{"arch": "coatnet", "model": "sound classifier", "dataset": "synthesized solo parts of chorales (CocoChorales)", "train_examples": 39062, "noise_aug": 0.01, "n_mels": 64, "hop_length": 320, "input": "log_mel", "spec_augment": true, "win_length": 400, "targets": ["instrument"], "num_classes": 13, "norm": "rmsnorm", "norm_position": "pre", "activation": "gelu_tanh", "mlp_ratio": 4, "head_dim": 64, "fused_qkv": true, "qk_norm": false, "layer_scale_init": 0.1, "parallel_block": true, "inner_norm": false, "patch_size": [4, 4], "conv_stem": false, "depths": [5, 5, 5], "widths": [48, 96, 192], "mixing": "cutmix", "label_smoothing": 0.2, "loss": "cross_entropy", "init": "lecun_normal", "residual_init": "none", "optimizer": "adamw", "lr": 0.0014, "beta1": 0.9, "beta2": 0.98, "eps": 1e-08, "gradient_noise": 0.1, "steps": 19000, "batch_size": 256, "epochs": 124.5, "lr_schedule": "cosine", "final_lr_fraction": 0, "warmup_steps": 380, "weight_decay": 0.2}
Rows from block 7 of a small sound classifier, named by matrix and row number. Rows with one number belong to one channel. Each number is 50 + 12 x the weight over its row's rms, rounded and kept within 0 to 99. All counts start at 0.
After each channel's rows are labels from the 100 clips, of 14848, where the channel reaches its highest value: "peak on" is the class under the peak; "responds to" is what is common among them. Only what is clearly more common there than usual is listed. The data: synthesized solo parts of chorales (CocoChorales). In brackets: how many of the 100.
# convs0: expand pointwise conv (model.blocks.7.convs.0.weight, 384x96x1x1), inputs 0-95
# convs1: depthwise 3x3 conv (model.blocks.7.convs.1.weight, 384x1x3x3), a 3x3 kernel
# convs2: project pointwise conv (model.blocks.7.convs.2.weight, 96x384x1x1, transposed), outputs 0-95

convs0.355:38 56 47 45 56 61 53 49 39 51 46 40 31 53 52 56 60 70 63 38 38 47 38 57 46 56 31 46 59 56 52 50 53 47 45 41 70 46 90 64 56 40 35 43 43 50 50 48 52 29 20 49 58 58 65 77 51 51 50 44 76 40 45 68 68 26 59 49 73 45 78 46 53 40 43 39 47 35 47 64 58 34 33 45 33 60 53 37 47 31 41 50 48 51 49 46
convs1.355:59 64 51 40 42 39 72 57 64
convs2.355:56 48 48 60 38 43 56 46 59 65 47 51 51 52 48 55 55 25 63 64 40 50 63 34 43 55 49 55 58 55 40 42 58 40 68 46 30 36 60 69 52 48 49 28 25 11 60 45 43 57 67 48 60 61 32 47 45 27 43 55 52 80 41 49 38 42 61 43 50 46 62 66 65 44 62 46 62 52 50 46 70 33 51 62 39 60 65 58 51 31 55 32 56 65 50 77
peak on: F5 (27)
responds to: trumpet (60); note F5 (45); note D#5 (39)

convs0.140:47 46 62 35 41 72 49 39 32 45 35 59 60 41 61 73 38 68 57 29 58 64 57 43 66 63 34 61 45 78 53 20 35 74 37 49 53 58 75 37 40 34 39 29 45 67 44 45 53 49 53 42 49 44 68 52 60 34 60 40 52 57 52 41 67 41 48 59 43 57 26 39 63 35 36 43 43 51 54 62 59 65 52 46 54 52 52 42 53 63 55 36 54 40 51 60
convs1.140:67 81 48 49 45 50 45 50 47
convs2.140:58 60 62 62 46 68 54 48 44 39 26 63 54 50 68 46 57 41 43 31 55 49 30 40 68 47 39 66 38 33 52 42 62 34 26 86 57 48 52 35 57 53 52 45 62 40 43 36 44 60 69 59 40 38 67 41 43 31 66 56 38 48 29 64 38 37 68 53 53 32 43 46 54 61 53 35 53 54 34 43 32 48 53 58 56 55 40 34 69 44 32 52 33 59 57 53
peak on: F4 (44)
responds to: clarinet (100); note F4 (53); note F#4 (33); note G4 (32)

convs0.299:39 63 70 46 40 52 63 33 57 69 66 53 69 58 40 54 55 33 57 62 55 36 61 37 33 78 57 48 41 54 69 70 22 49 84 50 44 24 60 38 65 50 50 64 56 58 54 67 46 49 60 48 65 44 58 43 47 56 47 29 37 56 65 44 49 61 50 43 41 41 38 68 52 55 61 42 31 46 56 49 38 54 42 60 53 63 48 62 60 63 44 55 50 47 65 68
convs1.299:63 59 56 30 40 37 34 43 42
convs2.299:62 29 59 49 61 44 39 39 55 40 67 74 61 35 63 28 59 38 53 52 31 43 62 38 47 50 40 45 67 54 30 45 45 56 45 36 40 42 50 57 40 62 46 65 45 62 34 18 57 49 51 45 72 57 31 35 54 50 65 47 31 51 30 35 52 85 35 44 31 50 43 46 57 39 41 45 45 42 45 42 48 59 70 42 67 57 45 66 35 41 44 46 50 61 48 43
peak on: D#4 (34)
responds to: tuba (50); note D#4 (42); note D4 (32)

convs0.52:65 64 68 33 63 58 68 58 32 43 59 56 44 47 43 50 63 81 37 35 54 39 39 33 41 42 52 74 46 65 43 49 60 38 46 37 46 37 39 70 42 63 50 52 50 54 62 68 22 44 51 61 32 53 35 48 61 67 44 61 59 49 39 53 49 58 29 53 64 33 64 46 55 45 62 54 59 39 66 59 48 44 56 44 67 48 24 35 65 49 32 50 30 53 40 46
convs1.52:61 63 66 52 53 49 70 65 59
convs2.52:83 29 43 42 63 53 54 40 50 55 47 61 33 42 64 49 49 57 50 49 51 62 58 33 52 58 61 61 53 52 51 62 66 71 69 53 52 46 49 17 46 63 68 35 55 46 71 33 50 77 39 63 32 49 56 52 61 55 50 43 63 67 52 25 51 50 46 48 49 45 30 52 75 38 52 62 47 57 68 50 40 22 57 38 46 43 41 64 48 30 46 47 50 39 45 44
peak on: F4 (39)
responds to: violin (91); note F4 (43); note G4 (37); note A4 (34)

convs0.319:41 31 63 44 48 38 52 47 56 75 57 37 31 39 67 51 58 47 58 58 33 53 28 64 38 62 55 43 44 36 54 40 24 52 59 48 49 53 64 72 43 44 42 47 47 46 38 68 63 48 54 42 65 52 56 27 54 67 44 69 68 62 43 47 58 54 64 51 60 29 58 59 27 39 58 51 42 54 51 68 48 29 49 67 48 53 51 45 65 32 54 60 66 68 29 29
convs1.319:66 62 59 69 61 53 39 37 45
convs2.319:62 49 60 64 70 47 50 34 26 39 44 21 46 48 42 56 63 46 45 42 41 47 31 47 56 48 46 39 32 32 19 51 36 66 56 44 49 75 57 34 48 47 51 40 66 42 48 46 63 79 53 29 45 43 45 44 66 33 61 54 52 55 34 37 50 42 66 54 67 57 31 57 56 50 40 59 54 46 62 78 67 62 37 51 31 63 48 51 59 60 63 50 52 52 57 47
peak on: A3 (41); D#4 (34)
responds to: cello (75); note A3 (50); note D#4 (37); note A#3 (33)

convs0.49:61 60 49 40 56 33 59 55 37 71 50 37 50 42 48 64 38 61 54 46 45 46 68 46 32 47 49 45 57 68 42 57 50 61 51 54 69 72 49 68 62 50 65 32 65 86 54 58 35 60 55 46 43 66 47 53 64 30 53 60 43 49 41 29 41 51 40 48 63 49 70 79 62 43 36 46 46 75 35 59 59 56 51 34 47 48 41 49 34 54 55 35 52 59 45 19
convs1.49:62 73 54 53 45 39 65 62 42
convs2.49:51 70 46 47 62 44 71 49 53 52 56 71 50 48 47 44 43 56 64 56 48 55 52 40 65 41 32 34 62 31 48 51 71 38 67 43 46 52 69 67 32 47 62 58 59 52 84 55 44 48 37 41 55 42 33 59 47 52 22 69 51 60 36 38 55 74 43 53 45 44 66 28 51 46 41 47 42 47 38 45 32 54 54 54 60 19 51 72 52 45 64 40 59 37 54 64
peak on: A3 (70)
responds to: note A3 (78); bassoon (73); note G3 (30)

convs0.287:66 36 62 53 50 71 29 51 34 53 59 24 58 61 64 41 50 65 61 80 49 57 49 37 57 51 52 48 60 63 55 31 73 44 25 24 67 50 49 40 48 33 56 56 30 45 35 59 53 41 39 38 42 35 58 47 67 49 61 47 46 45 70 63 59 40 54 58 62 46 46 49 47 76 30 46 59 54 45 48 49 45 62 51 58 55 39 32 27 71 52 46 44 56 36 45
convs1.287:37 33 40 59 47 58 42 29 40
convs2.287:44 53 54 42 48 54 59 39 50 56 45 30 68 37 40 34 81 25 21 70 39 54 46 56 33 62 46 68 58 48 65 30 37 57 47 39 59 30 62 64 45 54 52 66 56 40 46 62 69 46 79 42 59 50 46 55 55 46 57 57 51 53 42 41 71 40 45 50 39 69 53 62 55 56 50 55 59 27 69 52 57 62 51 52 54 31 58 50 65 43 63 50 65 66 68 54
peak on: E5 (61)
responds to: flute (91); note E5 (72); note F#5 (47); note D5 (28)

convs0.234:51 50 43 31 74 52 53 24 32 71 60 67 45 52 52 47 34 48 35 57 34 53 52 42 50 65 33 61 52 51 52 52 59 33 85 38 52 72 38 39 36 47 55 39 81 58 63 40 64 51 32 48 31 35 60 56 34 50 59 55 40 62 50 53 49 61 55 79 55 40 61 35 40 66 64 64 58 41 61 53 50 38 46 61 57 47 53 50 59 41 53 41 46 51 37 63
convs1.234:59 52 70 45 43 41 47 75 56
convs2.234:50 61 24 39 50 52 48 40 56 28 34 63 41 72 78 50 55 47 37 55 65 33 19 63 50 54 59 16 54 53 35 76 36 51 72 53 63 36 56 54 51 65 49 56 73 56 50 55 51 51 22 58 61 55 36 58 55 60 52 47 57 52 50 48 54 43 60 44 46 47 57 59 50 62 24 39 41 53 46 31 46 52 48 66 39 40 31 61 48 47 49 55 46 41 56 36
peak on: D#4 (25)
responds to: cello (35); note D#4 (33); note D4 (31)

convs0.20:46 69 70 42 44 63 42 45 70 32 45 43 57 28 50 42 67 42 34 40 56 48 66 40 48 69 51 42 34 73 57 40 27 56 51 54 63 51 52 43 44 34 53 47 35 42 36 68 44 45 32 66 50 66 65 34 40 45 37 47 42 56 73 56 71 40 53 77 32 58 50 58 48 69 47 49 29 60 33 57 40 62 53 66 54 39 56 43 37 63 38 52 41 53 40 60
convs1.20:66 66 55 48 57 60 37 41 31
convs2.20:49 31 68 53 46 38 59 56 54 63 63 70 61 46 46 51 21 40 63 26 54 67 54 34 49 44 47 55 64 39 50 51 55 49 58 48 55 46 63 57 63 61 51 48 41 64 37 55 23 56 68 41 56 58 50 51 50 36 56 45 26 60 38 49 37 78 34 44 48 39 51 29 39 27 46 56 38 47 50 34 51 51 35 35 38 55 59 75 76 51 38 52 41 75 51 52
peak on: G5 (47)
responds to: trumpet (83); note G5 (56); note F5 (31); note G#5 (25)

convs0.106:61 41 68 52 40 67 56 39 35 29 33 59 53 32 54 62 63 64 45 58 47 54 41 59 42 56 85 87 35 64 58 46 42 60 43 50 36 45 49 56 49 68 50 42 35 31 74 49 26 40 59 56 40 51 49 62 54 79 35 45 57 64 43 45 57 78 39 54 58 54 39 44 62 61 61 50 62 60 59 57 60 59 56 61 59 54 52 41 50 47 49 53 35 52 44 57
convs1.106:55 52 49 68 65 62 69 63 56
convs2.106:68 54 65 37 55 24 51 53 58 55 63 53 52 59 43 48 51 61 52 57 42 53 60 29 61 53 37 64 36 38 82 66 79 60 42 64 47 66 28 35 49 39 73 46 54 57 58 39 34 56 66 29 40 55 54 49 42 58 47 41 66 66 58 39 49 52 39 51 73 37 39 51 57 39 65 66 48 45 54 32 53 45 39 23 45 50 36 45 46 50 36 59 36 58 49 31
peak on: F4 (31)
responds to: violin (78); note F4 (39); note G4 (32); note F#4 (27)

convs0.134:50 45 63 68 44 63 39 59 45 49 61 58 63 25 57 83 61 58 47 28 66 35 55 45 40 32 40 70 56 39 54 47 49 38 42 40 62 37 52 57 27 42 46 36 54 31 45 65 55 54 58 42 59 42 55 24 38 50 35 31 68 68 55 55 64 46 36 59 62 49 42 51 74 55 61 51 45 41 53 59 56 42 55 47 65 56 27 42 56 57 63 66 51 27 40 33
convs1.134:33 46 35 32 46 60 64 51 61
convs2.134:50 61 41 40 43 58 50 44 53 41 57 50 41 46 55 76 41 46 47 45 61 65 41 49 43 56 48 50 28 59 38 38 47 54 51 62 69 29 53 36 56 42 33 58 78 50 46 59 51 27 29 32 54 31 73 39 39 51 49 66 46 42 51 70 43 54 54 25 39 55 55 53 60 30 42 53 42 49 56 50 73 73 59 76 44 25 54 34 59 49 50 59 68 62 62 37
peak on: D#4 (39)
responds to: saxophone (48); note D#4 (48); note E4 (29); instrument: bassoon (25)

convs0.162:62 46 49 38 43 31 31 39 57 48 44 52 32 64 65 37 43 42 59 36 46 33 37 60 33 53 46 48 83 46 51 49 60 66 51 60 47 53 60 58 47 37 65 47 45 74 59 42 55 58 53 59 30 64 40 44 30 44 42 30 45 29 62 56 71 46 43 19 40 66 58 48 42 55 38 58 61 55 57 78 55 56 66 24 53 43 38 56 57 41 40 56 46 50 52 37
convs1.162:41 30 34 59 65 56 44 35 49
convs2.162:68 43 49 43 56 33 58 40 54 28 38 56 60 66 41 29 52 42 53 30 54 64 39 69 45 56 41 73 29 45 52 49 44 72 18 41 51 50 46 50 37 40 28 49 49 66 55 39 29 52 58 74 49 67 55 50 67 57 51 28 42 48 37 52 28 65 43 39 56 41 37 49 48 59 43 45 71 39 56 32 45 36 42 47 43 52 45 61 71 44 43 47 65 64 37 49
peak on: G#4 (29)
responds to: trombone (56); note G#4 (47); note D#4 (32); note F4 (27)

convs0.264:55 46 64 29 36 51 70 39 60 35 54 42 42 38 41 59 68 42 56 41 56 65 49 39 62 81 52 54 38 65 41 53 31 32 47 37 63 53 51 55 38 46 48 38 44 64 61 27 44 60 46 30 59 59 39 16 45 38 33 32 41 61 62 45 50 49 31 39 50 52 49 67 61 58 48 41 62 68 42 41 60 43 45 37 49 52 40 67 73 49 38 36 71 57 50 49
convs1.264:58 71 64 51 55 53 34 41 35
convs2.264:38 28 67 51 67 26 50 61 65 67 74 41 59 59 42 28 45 44 71 30 36 48 58 42 28 57 49 40 63 40 56 56 66 25 52 52 49 60 48 71 69 43 61 71 34 48 35 52 58 58 60 63 58 63 56 52 57 59 49 54 47 52 43 42 40 66 30 48 39 40 58 43 52 42 43 48 38 58 66 32 50 44 54 30 43 50 49 67 80 57 39 63 48 49 52 47
peak on: G5 (27); F#5 (27)
responds to: trumpet (99); note F#5 (47); note G5 (46); note F5 (35)

convs0.146:58 45 61 42 66 56 68 68 46 51 59 72 29 31 39 63 60 56 48 31 46 50 36 37 76 58 63 54 37 54 38 44 47 40 73 53 38 48 58 51 36 46 46 45 32 71 63 43 46 34 43 58 43 40 49 40 49 45 38 57 38 49 32 44 50 50 43 28 56 28 41 42 38 29 41 43 51 34 65 55 50 62 71 42 61 51 43 37 77 58 36 32 51 67 43 32
convs1.146:64 54 73 41 44 43 38 40 37
convs2.146:48 33 38 45 46 54 49 30 57 61 37 28 57 55 53 33 43 52 56 45 60 42 59 49 39 49 66 44 54 80 44 51 31 63 40 60 47 74 71 71 45 54 42 54 59 51 55 41 64 61 55 41 45 65 20 40 61 54 55 55 45 48 56 36 57 61 43 57 55 63 52 33 85 62 28 43 51 56 64 45 60 34 50 58 52 39 20 72 68 44 58 55 55 46 53 56
peak on: A3 (30)
responds to: bassoon (54); violin (33); note A3 (32); note A4 (29)

convs0.249:53 66 57 38 24 27 55 35 30 64 49 55 59 56 35 41 38 38 53 47 52 49 53 37 37 66 49 56 51 59 44 32 36 46 53 61 61 68 58 60 51 38 36 44 36 69 66 56 55 38 68 56 40 48 52 43 49 52 52 51 43 61 61 76 50 56 43 66 59 41 60 46 48 60 26 42 34 76 23 44 34 79 54 59 64 44 48 52 60 32 45 57 26 53 47 58
convs1.249:62 75 73 51 50 47 49 53 51
convs2.249:18 47 65 33 59 43 47 44 61 43 46 69 50 42 48 67 35 53 39 39 49 51 58 40 58 52 36 27 49 41 64 27 55 45 53 38 57 65 74 58 70 75 52 47 72 52 59 56 55 30 50 46 36 46 55 73 56 67 57 65 42 41 40 42 56 54 36 47 62 35 56 27 37 59 39 58 49 19 45 48 52 47 56 47 51 46 53 48 81 58 58 52 36 58 54 43
peak on: F5 (29)
responds to: trumpet (95); note F5 (58); note G5 (51); note F#5 (44)

convs0.40:38 42 57 66 42 26 59 37 56 77 51 31 61 61 45 43 34 52 39 52 50 59 52 55 51 35 52 46 35 51 51 78 52 54 66 38 53 70 47 68 76 47 59 47 53 49 52 52 56 76 50 49 36 74 47 60 71 50 45 59 41 52 52 42 71 62 44 63 60 56 57 57 56 48 54 67 30 57 64 46 29 50 44 49 23 53 35 26 60 48 37 46 46 55 40 74
convs1.40:64 71 63 55 59 59 33 45 45
convs2.40:67 53 35 34 51 47 40 53 59 60 32 48 74 56 77 37 56 48 47 55 58 49 57 40 60 40 54 35 51 33 69 52 59 45 43 58 29 62 37 60 37 58 40 54 74 61 48 28 43 46 42 49 45 43 53 71 31 39 48 73 54 51 45 57 46 51 64 59 57 46 46 38 45 69 29 55 54 34 44 41 41 66 77 53 50 26 61 70 62 40 54 27 35 55 38 44
peak on: F5 (35); G5 (31)
responds to: flute (76); note F5 (46); note G5 (42); note F#5 (26)

convs0.294:42 45 39 45 44 59 44 37 55 50 62 48 40 48 45 50 50 63 21 20 44 44 28 48 42 56 66 56 29 45 35 54 51 55 63 31 56 49 35 62 67 54 59 48 31 45 46 54 31 48 31 52 34 34 66 49 59 41 49 53 55 62 52 48 63 70 42 55 73 52 39 61 14 49 49 37 34 34 54 53 46 37 53 73 61 57 58 35 38 67 58 51 59 51 34 69
convs1.294:63 40 47 72 37 41 64 47 42
convs2.294:52 47 48 51 51 65 59 36 54 49 58 67 43 58 31 53 54 63 23 64 36 34 36 50 48 50 55 43 51 46 54 49 53 69 69 37 44 47 55 52 52 40 46 22 32 49 45 34 40 59 35 36 25 36 55 47 50 42 38 39 33 88 59 56 62 63 42 40 61 57 51 54 33 55 29 38 35 41 62 50 57 24 37 59 34 57 41 62 39 65 59 48 50 67 35 44
peak on: E5 (35)
responds to: note E5 (49); instrument: violin (37); note D5 (36); flute (36)

convs0.159:63 36 41 52 62 66 52 36 69 57 48 63 56 57 59 52 61 50 37 74 57 39 47 54 30 74 41 46 62 81 61 44 49 66 46 37 43 51 45 34 30 61 85 53 49 49 48 63 28 31 45 43 75 61 54 60 39 58 66 49 59 62 51 39 46 52 44 73 50 58 51 59 58 65 77 50 60 47 58 65 60 60 54 40 61 46 52 54 48 55 28 51 46 35 43 52
convs1.159:66 50 64 60 50 53 57 74 60
convs2.159:40 56 51 50 49 57 38 58 43 47 31 48 47 34 53 30 53 56 53 33 54 31 23 75 66 42 23 51 43 61 37 72 44 51 56 35 61 47 51 49 48 76 49 57 62 61 61 59 41 54 49 51 41 31 51 71 60 64 67 57 59 40 41 44 40 75 38 68 47 58 63 51 56 65 23 60 57 35 61 40 45 54 43 38 59 37 47 54 54 71 61 54 71 50 45 67
peak on: A3 (85)
responds to: note A3 (89); bassoon (79); note G3 (52); note B3 (39)

convs0.56:59 64 62 64 33 35 40 65 40 56 47 48 64 59 47 62 36 27 49 60 20 57 58 62 50 72 38 63 48 73 46 26 51 43 42 49 53 60 54 60 68 38 61 34 63 69 49 43 63 56 38 41 57 54 49 41 55 32 52 66 29 37 46 41 34 70 43 57 74 56 57 58 41 57 79 58 54 59 38 47 62 67 41 39 43 51 61 61 38 51 59 55 37 54 53 40
convs1.56:52 59 58 34 28 42 36 52 39
convs2.56:48 57 61 33 45 52 48 46 59 65 54 54 64 60 54 50 44 32 56 29 50 48 34 39 46 47 36 39 46 45 46 61 68 25 35 72 27 62 50 56 49 48 73 71 57 45 67 42 67 54 56 50 51 50 53 35 46 37 48 61 36 50 44 41 36 68 50 64 38 36 66 40 38 54 63 50 69 61 70 52 38 30 65 38 39 19 60 55 53 57 55 39 30 55 73 44
peak on: A3 (30)
responds to: note A3 (34); double bass (26)

convs0.107:63 50 46 47 37 25 67 48 62 60 54 28 58 58 53 64 54 58 45 53 54 59 48 43 27 47 69 69 55 51 64 58 13 69 49 45 51 52 57 49 23 52 58 27 58 83 76 77 51 58 50 67 44 48 42 44 53 44 55 39 45 52 46 43 61 57 40 60 56 46 62 61 47 48 48 51 45 60 39 52 25 57 53 37 63 51 42 56 39 40 29 67 52 44 55 62
convs1.107:62 68 63 58 72 58 47 51 53
convs2.107:40 65 33 43 52 43 49 43 50 48 49 55 72 50 54 57 34 54 43 55 70 55 71 47 67 47 57 41 37 64 54 53 40 41 42 62 38 44 56 54 67 56 72 53 56 69 84 71 36 52 41 43 52 55 21 48 52 67 60 34 42 59 52 66 53 42 41 54 34 31 75 40 62 53 54 50 49 55 47 59 46 47 45 60 70 31 27 23 59 30 54 37 49 46 41 53
peak on: A3 (66)
responds to: note A3 (74); cello (70)

convs0.173:64 56 43 35 54 60 64 24 52 49 39 34 59 59 48 14 45 35 30 64 46 49 52 42 49 75 59 48 52 75 57 44 45 47 26 54 44 73 50 49 36 45 43 46 58 48 72 63 50 54 50 37 58 30 42 55 48 48 57 74 50 62 37 52 41 48 60 63 53 63 39 57 23 51 63 44 40 77 44 57 52 62 41 42 44 43 51 54 39 40 50 62 32 48 27 54
convs1.173:54 51 59 65 65 64 45 43 28
convs2.173:50 55 57 46 55 53 22 73 52 61 40 56 37 48 55 66 30 57 63 43 44 63 52 60 58 38 55 18 57 32 55 40 62 51 54 49 60 71 58 56 76 72 53 62 50 40 51 67 33 58 64 52 36 76 36 48 50 45 55 49 60 40 45 43 51 56 47 48 58 42 47 47 45 66 37 47 78 42 44 38 68 62 33 49 29 35 30 50 29 63 49 43 45 51 54 37
peak on: A3 (44); A#3 (40)
responds to: note A#3 (66); note A3 (63); bassoon (60); double bass (31)

convs0.222:50 31 37 43 45 63 52 56 52 60 47 45 58 49 38 53 59 42 50 36 41 49 51 55 48 48 64 46 72 36 77 70 35 44 61 58 43 54 48 38 34 44 49 36 35 42 46 48 58 70 55 54 49 40 54 71 67 48 48 30 64 49 23 43 57 46 54 52 39 52 43 39 44 70 31 40 48 22 49 43 42 59 44 82 58 62 69 59 59 11 54 41 44 54 63 60
convs1.222:57 47 41 62 47 34 40 71 37
convs2.222:42 42 59 67 33 63 73 59 32 39 38 45 50 52 57 56 47 49 44 47 53 51 62 62 61 47 57 46 57 57 40 43 39 44 54 41 50 60 54 39 35 32 61 49 60 52 49 38 48 71 26 33 95 46 73 51 41 57 49 33 36 60 63 40 51 57 56 47 41 64 43 41 62 61 66 41 56 66 46 75 57 53 32 73 57 49 52 52 56 44 73 56 57 65 32 63
peak on: silence (68)
responds to: note B3 (28)

convs0.85:43 67 47 63 56 44 40 65 49 75 52 59 45 41 40 50 32 56 51 40 39 25 39 58 66 38 45 32 43 41 12 47 53 57 66 53 65 47 76 54 48 41 52 69 60 53 43 45 74 61 41 37 30 58 76 43 71 61 56 49 53 43 55 33 54 49 50 47 51 72 81 34 50 49 49 51 46 47 47 52 58 41 44 39 50 45 57 42 48 62 22 55 53 63 47 51
convs1.85:30 39 40 54 52 59 34 39 36
convs2.85:46 53 60 26 68 54 57 55 55 33 36 46 60 35 66 37 59 61 45 32 66 44 64 53 41 45 52 40 53 42 62 61 53 48 20 70 46 55 26 48 52 50 23 71 56 54 29 39 64 41 43 54 46 24 52 40 45 49 50 52 41 41 51 68 47 54 56 53 55 42 54 42 60 44 63 51 39 40 16 54 41 51 59 57 69 68 62 30 43 40 29 57 41 38 43 37
peak on: G5 (39); G#5 (29)
responds to: note G5 (49); clarinet (38); note G#5 (33); note A4 (26)

convs0.340:38 43 43 52 52 54 49 47 30 66 79 39 30 45 30 40 54 51 38 75 47 50 74 62 63 48 43 33 51 71 47 63 43 45 59 36 48 37 41 49 69 14 42 55 73 70 41 39 63 40 61 63 53 53 35 78 52 55 31 57 48 41 39 47 51 49 54 52 42 37 47 55 53 32 52 68 39 59 46 46 43 53 59 51 41 62 47 50 40 42 56 44 42 31 32 62
convs1.340:66 69 54 33 36 38 48 47 54
convs2.340:45 63 34 35 56 27 56 54 61 39 63 34 33 47 41 52 66 37 46 51 51 73 54 57 35 48 48 39 65 35 47 43 66 46 40 57 30 39 58 40 44 56 56 55 54 58 49 54 54 41 29 62 36 51 51 60 47 60 29 42 28 45 48 66 60 52 81 48 45 53 47 47 33 29 48 69 36 46 32 44 42 61 53 36 39 47 51 60 60 17 72 74 45 48 67 49
peak on: G#4 (43)
responds to: oboe (69); note G#4 (53); note A#4 (31); note G4 (29)

convs0.170:63 63 42 28 37 58 61 68 28 64 62 57 31 56 36 32 51 48 32 46 62 51 32 32 35 41 46 50 62 58 32 55 34 52 59 51 41 38 54 58 37 23 39 49 50 68 53 58 68 50 53 21 44 34 47 59 59 53 46 39 33 61 25 57 59 57 56 47 25 36 48 70 47 59 48 41 40 37 40 59 57 44 61 47 35 52 27 64 47 51 39 61 53 44 49 51
convs1.170:42 29 48 48 68 47 50 30 43
convs2.170:65 57 36 48 73 51 67 39 58 44 38 60 55 68 54 56 48 52 50 53 46 58 58 22 64 43 41 70 43 51 71 75 72 70 39 59 50 64 36 39 20 42 55 63 46 51 61 31 44 51 38 53 40 45 41 43 52 58 62 59 49 62 54 35 38 52 39 56 57 58 35 35 70 40 40 72 36 39 51 48 39 38 51 39 63 37 46 74 37 50 44 27 37 43 52 49
peak on: G#4 (27)
responds to: violin (63); note G#4 (44)

convs0.82:46 47 68 53 52 36 28 34 64 51 44 29 63 61 54 53 39 66 49 58 27 50 51 37 58 55 31 72 42 48 33 66 34 44 39 50 71 54 73 56 68 53 54 57 49 50 46 55 43 59 39 42 52 48 33 35 64 58 50 38 49 54 76 45 58 50 51 51 67 35 48 58 48 59 48 50 45 70 42 50 40 56 64 39 30 54 43 41 13 39 33 45 52 65 27 65
convs1.82:55 41 38 52 52 43 61 64 24
convs2.82:41 61 56 48 35 52 41 42 41 56 65 55 30 33 48 62 61 44 37 66 53 53 61 66 39 79 44 43 50 45 57 55 52 51 66 45 54 41 62 49 65 27 59 56 51 31 45 52 48 53 61 44 63 48 70 87 28 43 32 54 54 46 40 55 43 37 65 56 48 61 58 46 48 30 59 53 32 47 41 62 50 70 62 61 29 64 75 64 32 51 51 53 30 60 53 68
peak on: silence (93)
responds to: trumpet (98); note F5 (63); note G5 (36); note D#5 (32)

convs0.307:51 55 38 23 35 33 38 52 61 70 67 59 22 54 34 54 44 61 48 71 50 41 35 51 54 48 67 42 56 45 36 45 53 51 66 48 43 24 26 56 71 41 51 74 43 38 52 48 34 49 47 62 49 70 36 19 31 64 60 42 47 62 70 43 44 66 45 46 40 50 50 49 49 34 53 50 56 53 44 39 52 44 45 54 49 61 54 43 36 55 39 50 47 43 22 43
convs1.307:33 33 41 56 58 69 38 47 44
convs2.307:47 50 50 38 23 69 44 51 52 72 42 53 59 26 73 34 50 48 59 36 57 66 52 48 46 63 62 45 46 59 57 26 32 42 56 62 39 45 77 66 61 62 31 30 56 36 57 63 58 47 49 64 39 44 50 57 56 26 64 66 35 41 46 57 33 65 59 46 45 44 65 52 45 48 42 45 48 53 34 53 53 35 52 76 48 47 53 54 55 52 66 58 73 26 62 52
peak on: G#4 (28); G4 (27)
responds to: viola (71); note G#4 (35); note G4 (32); flute (27)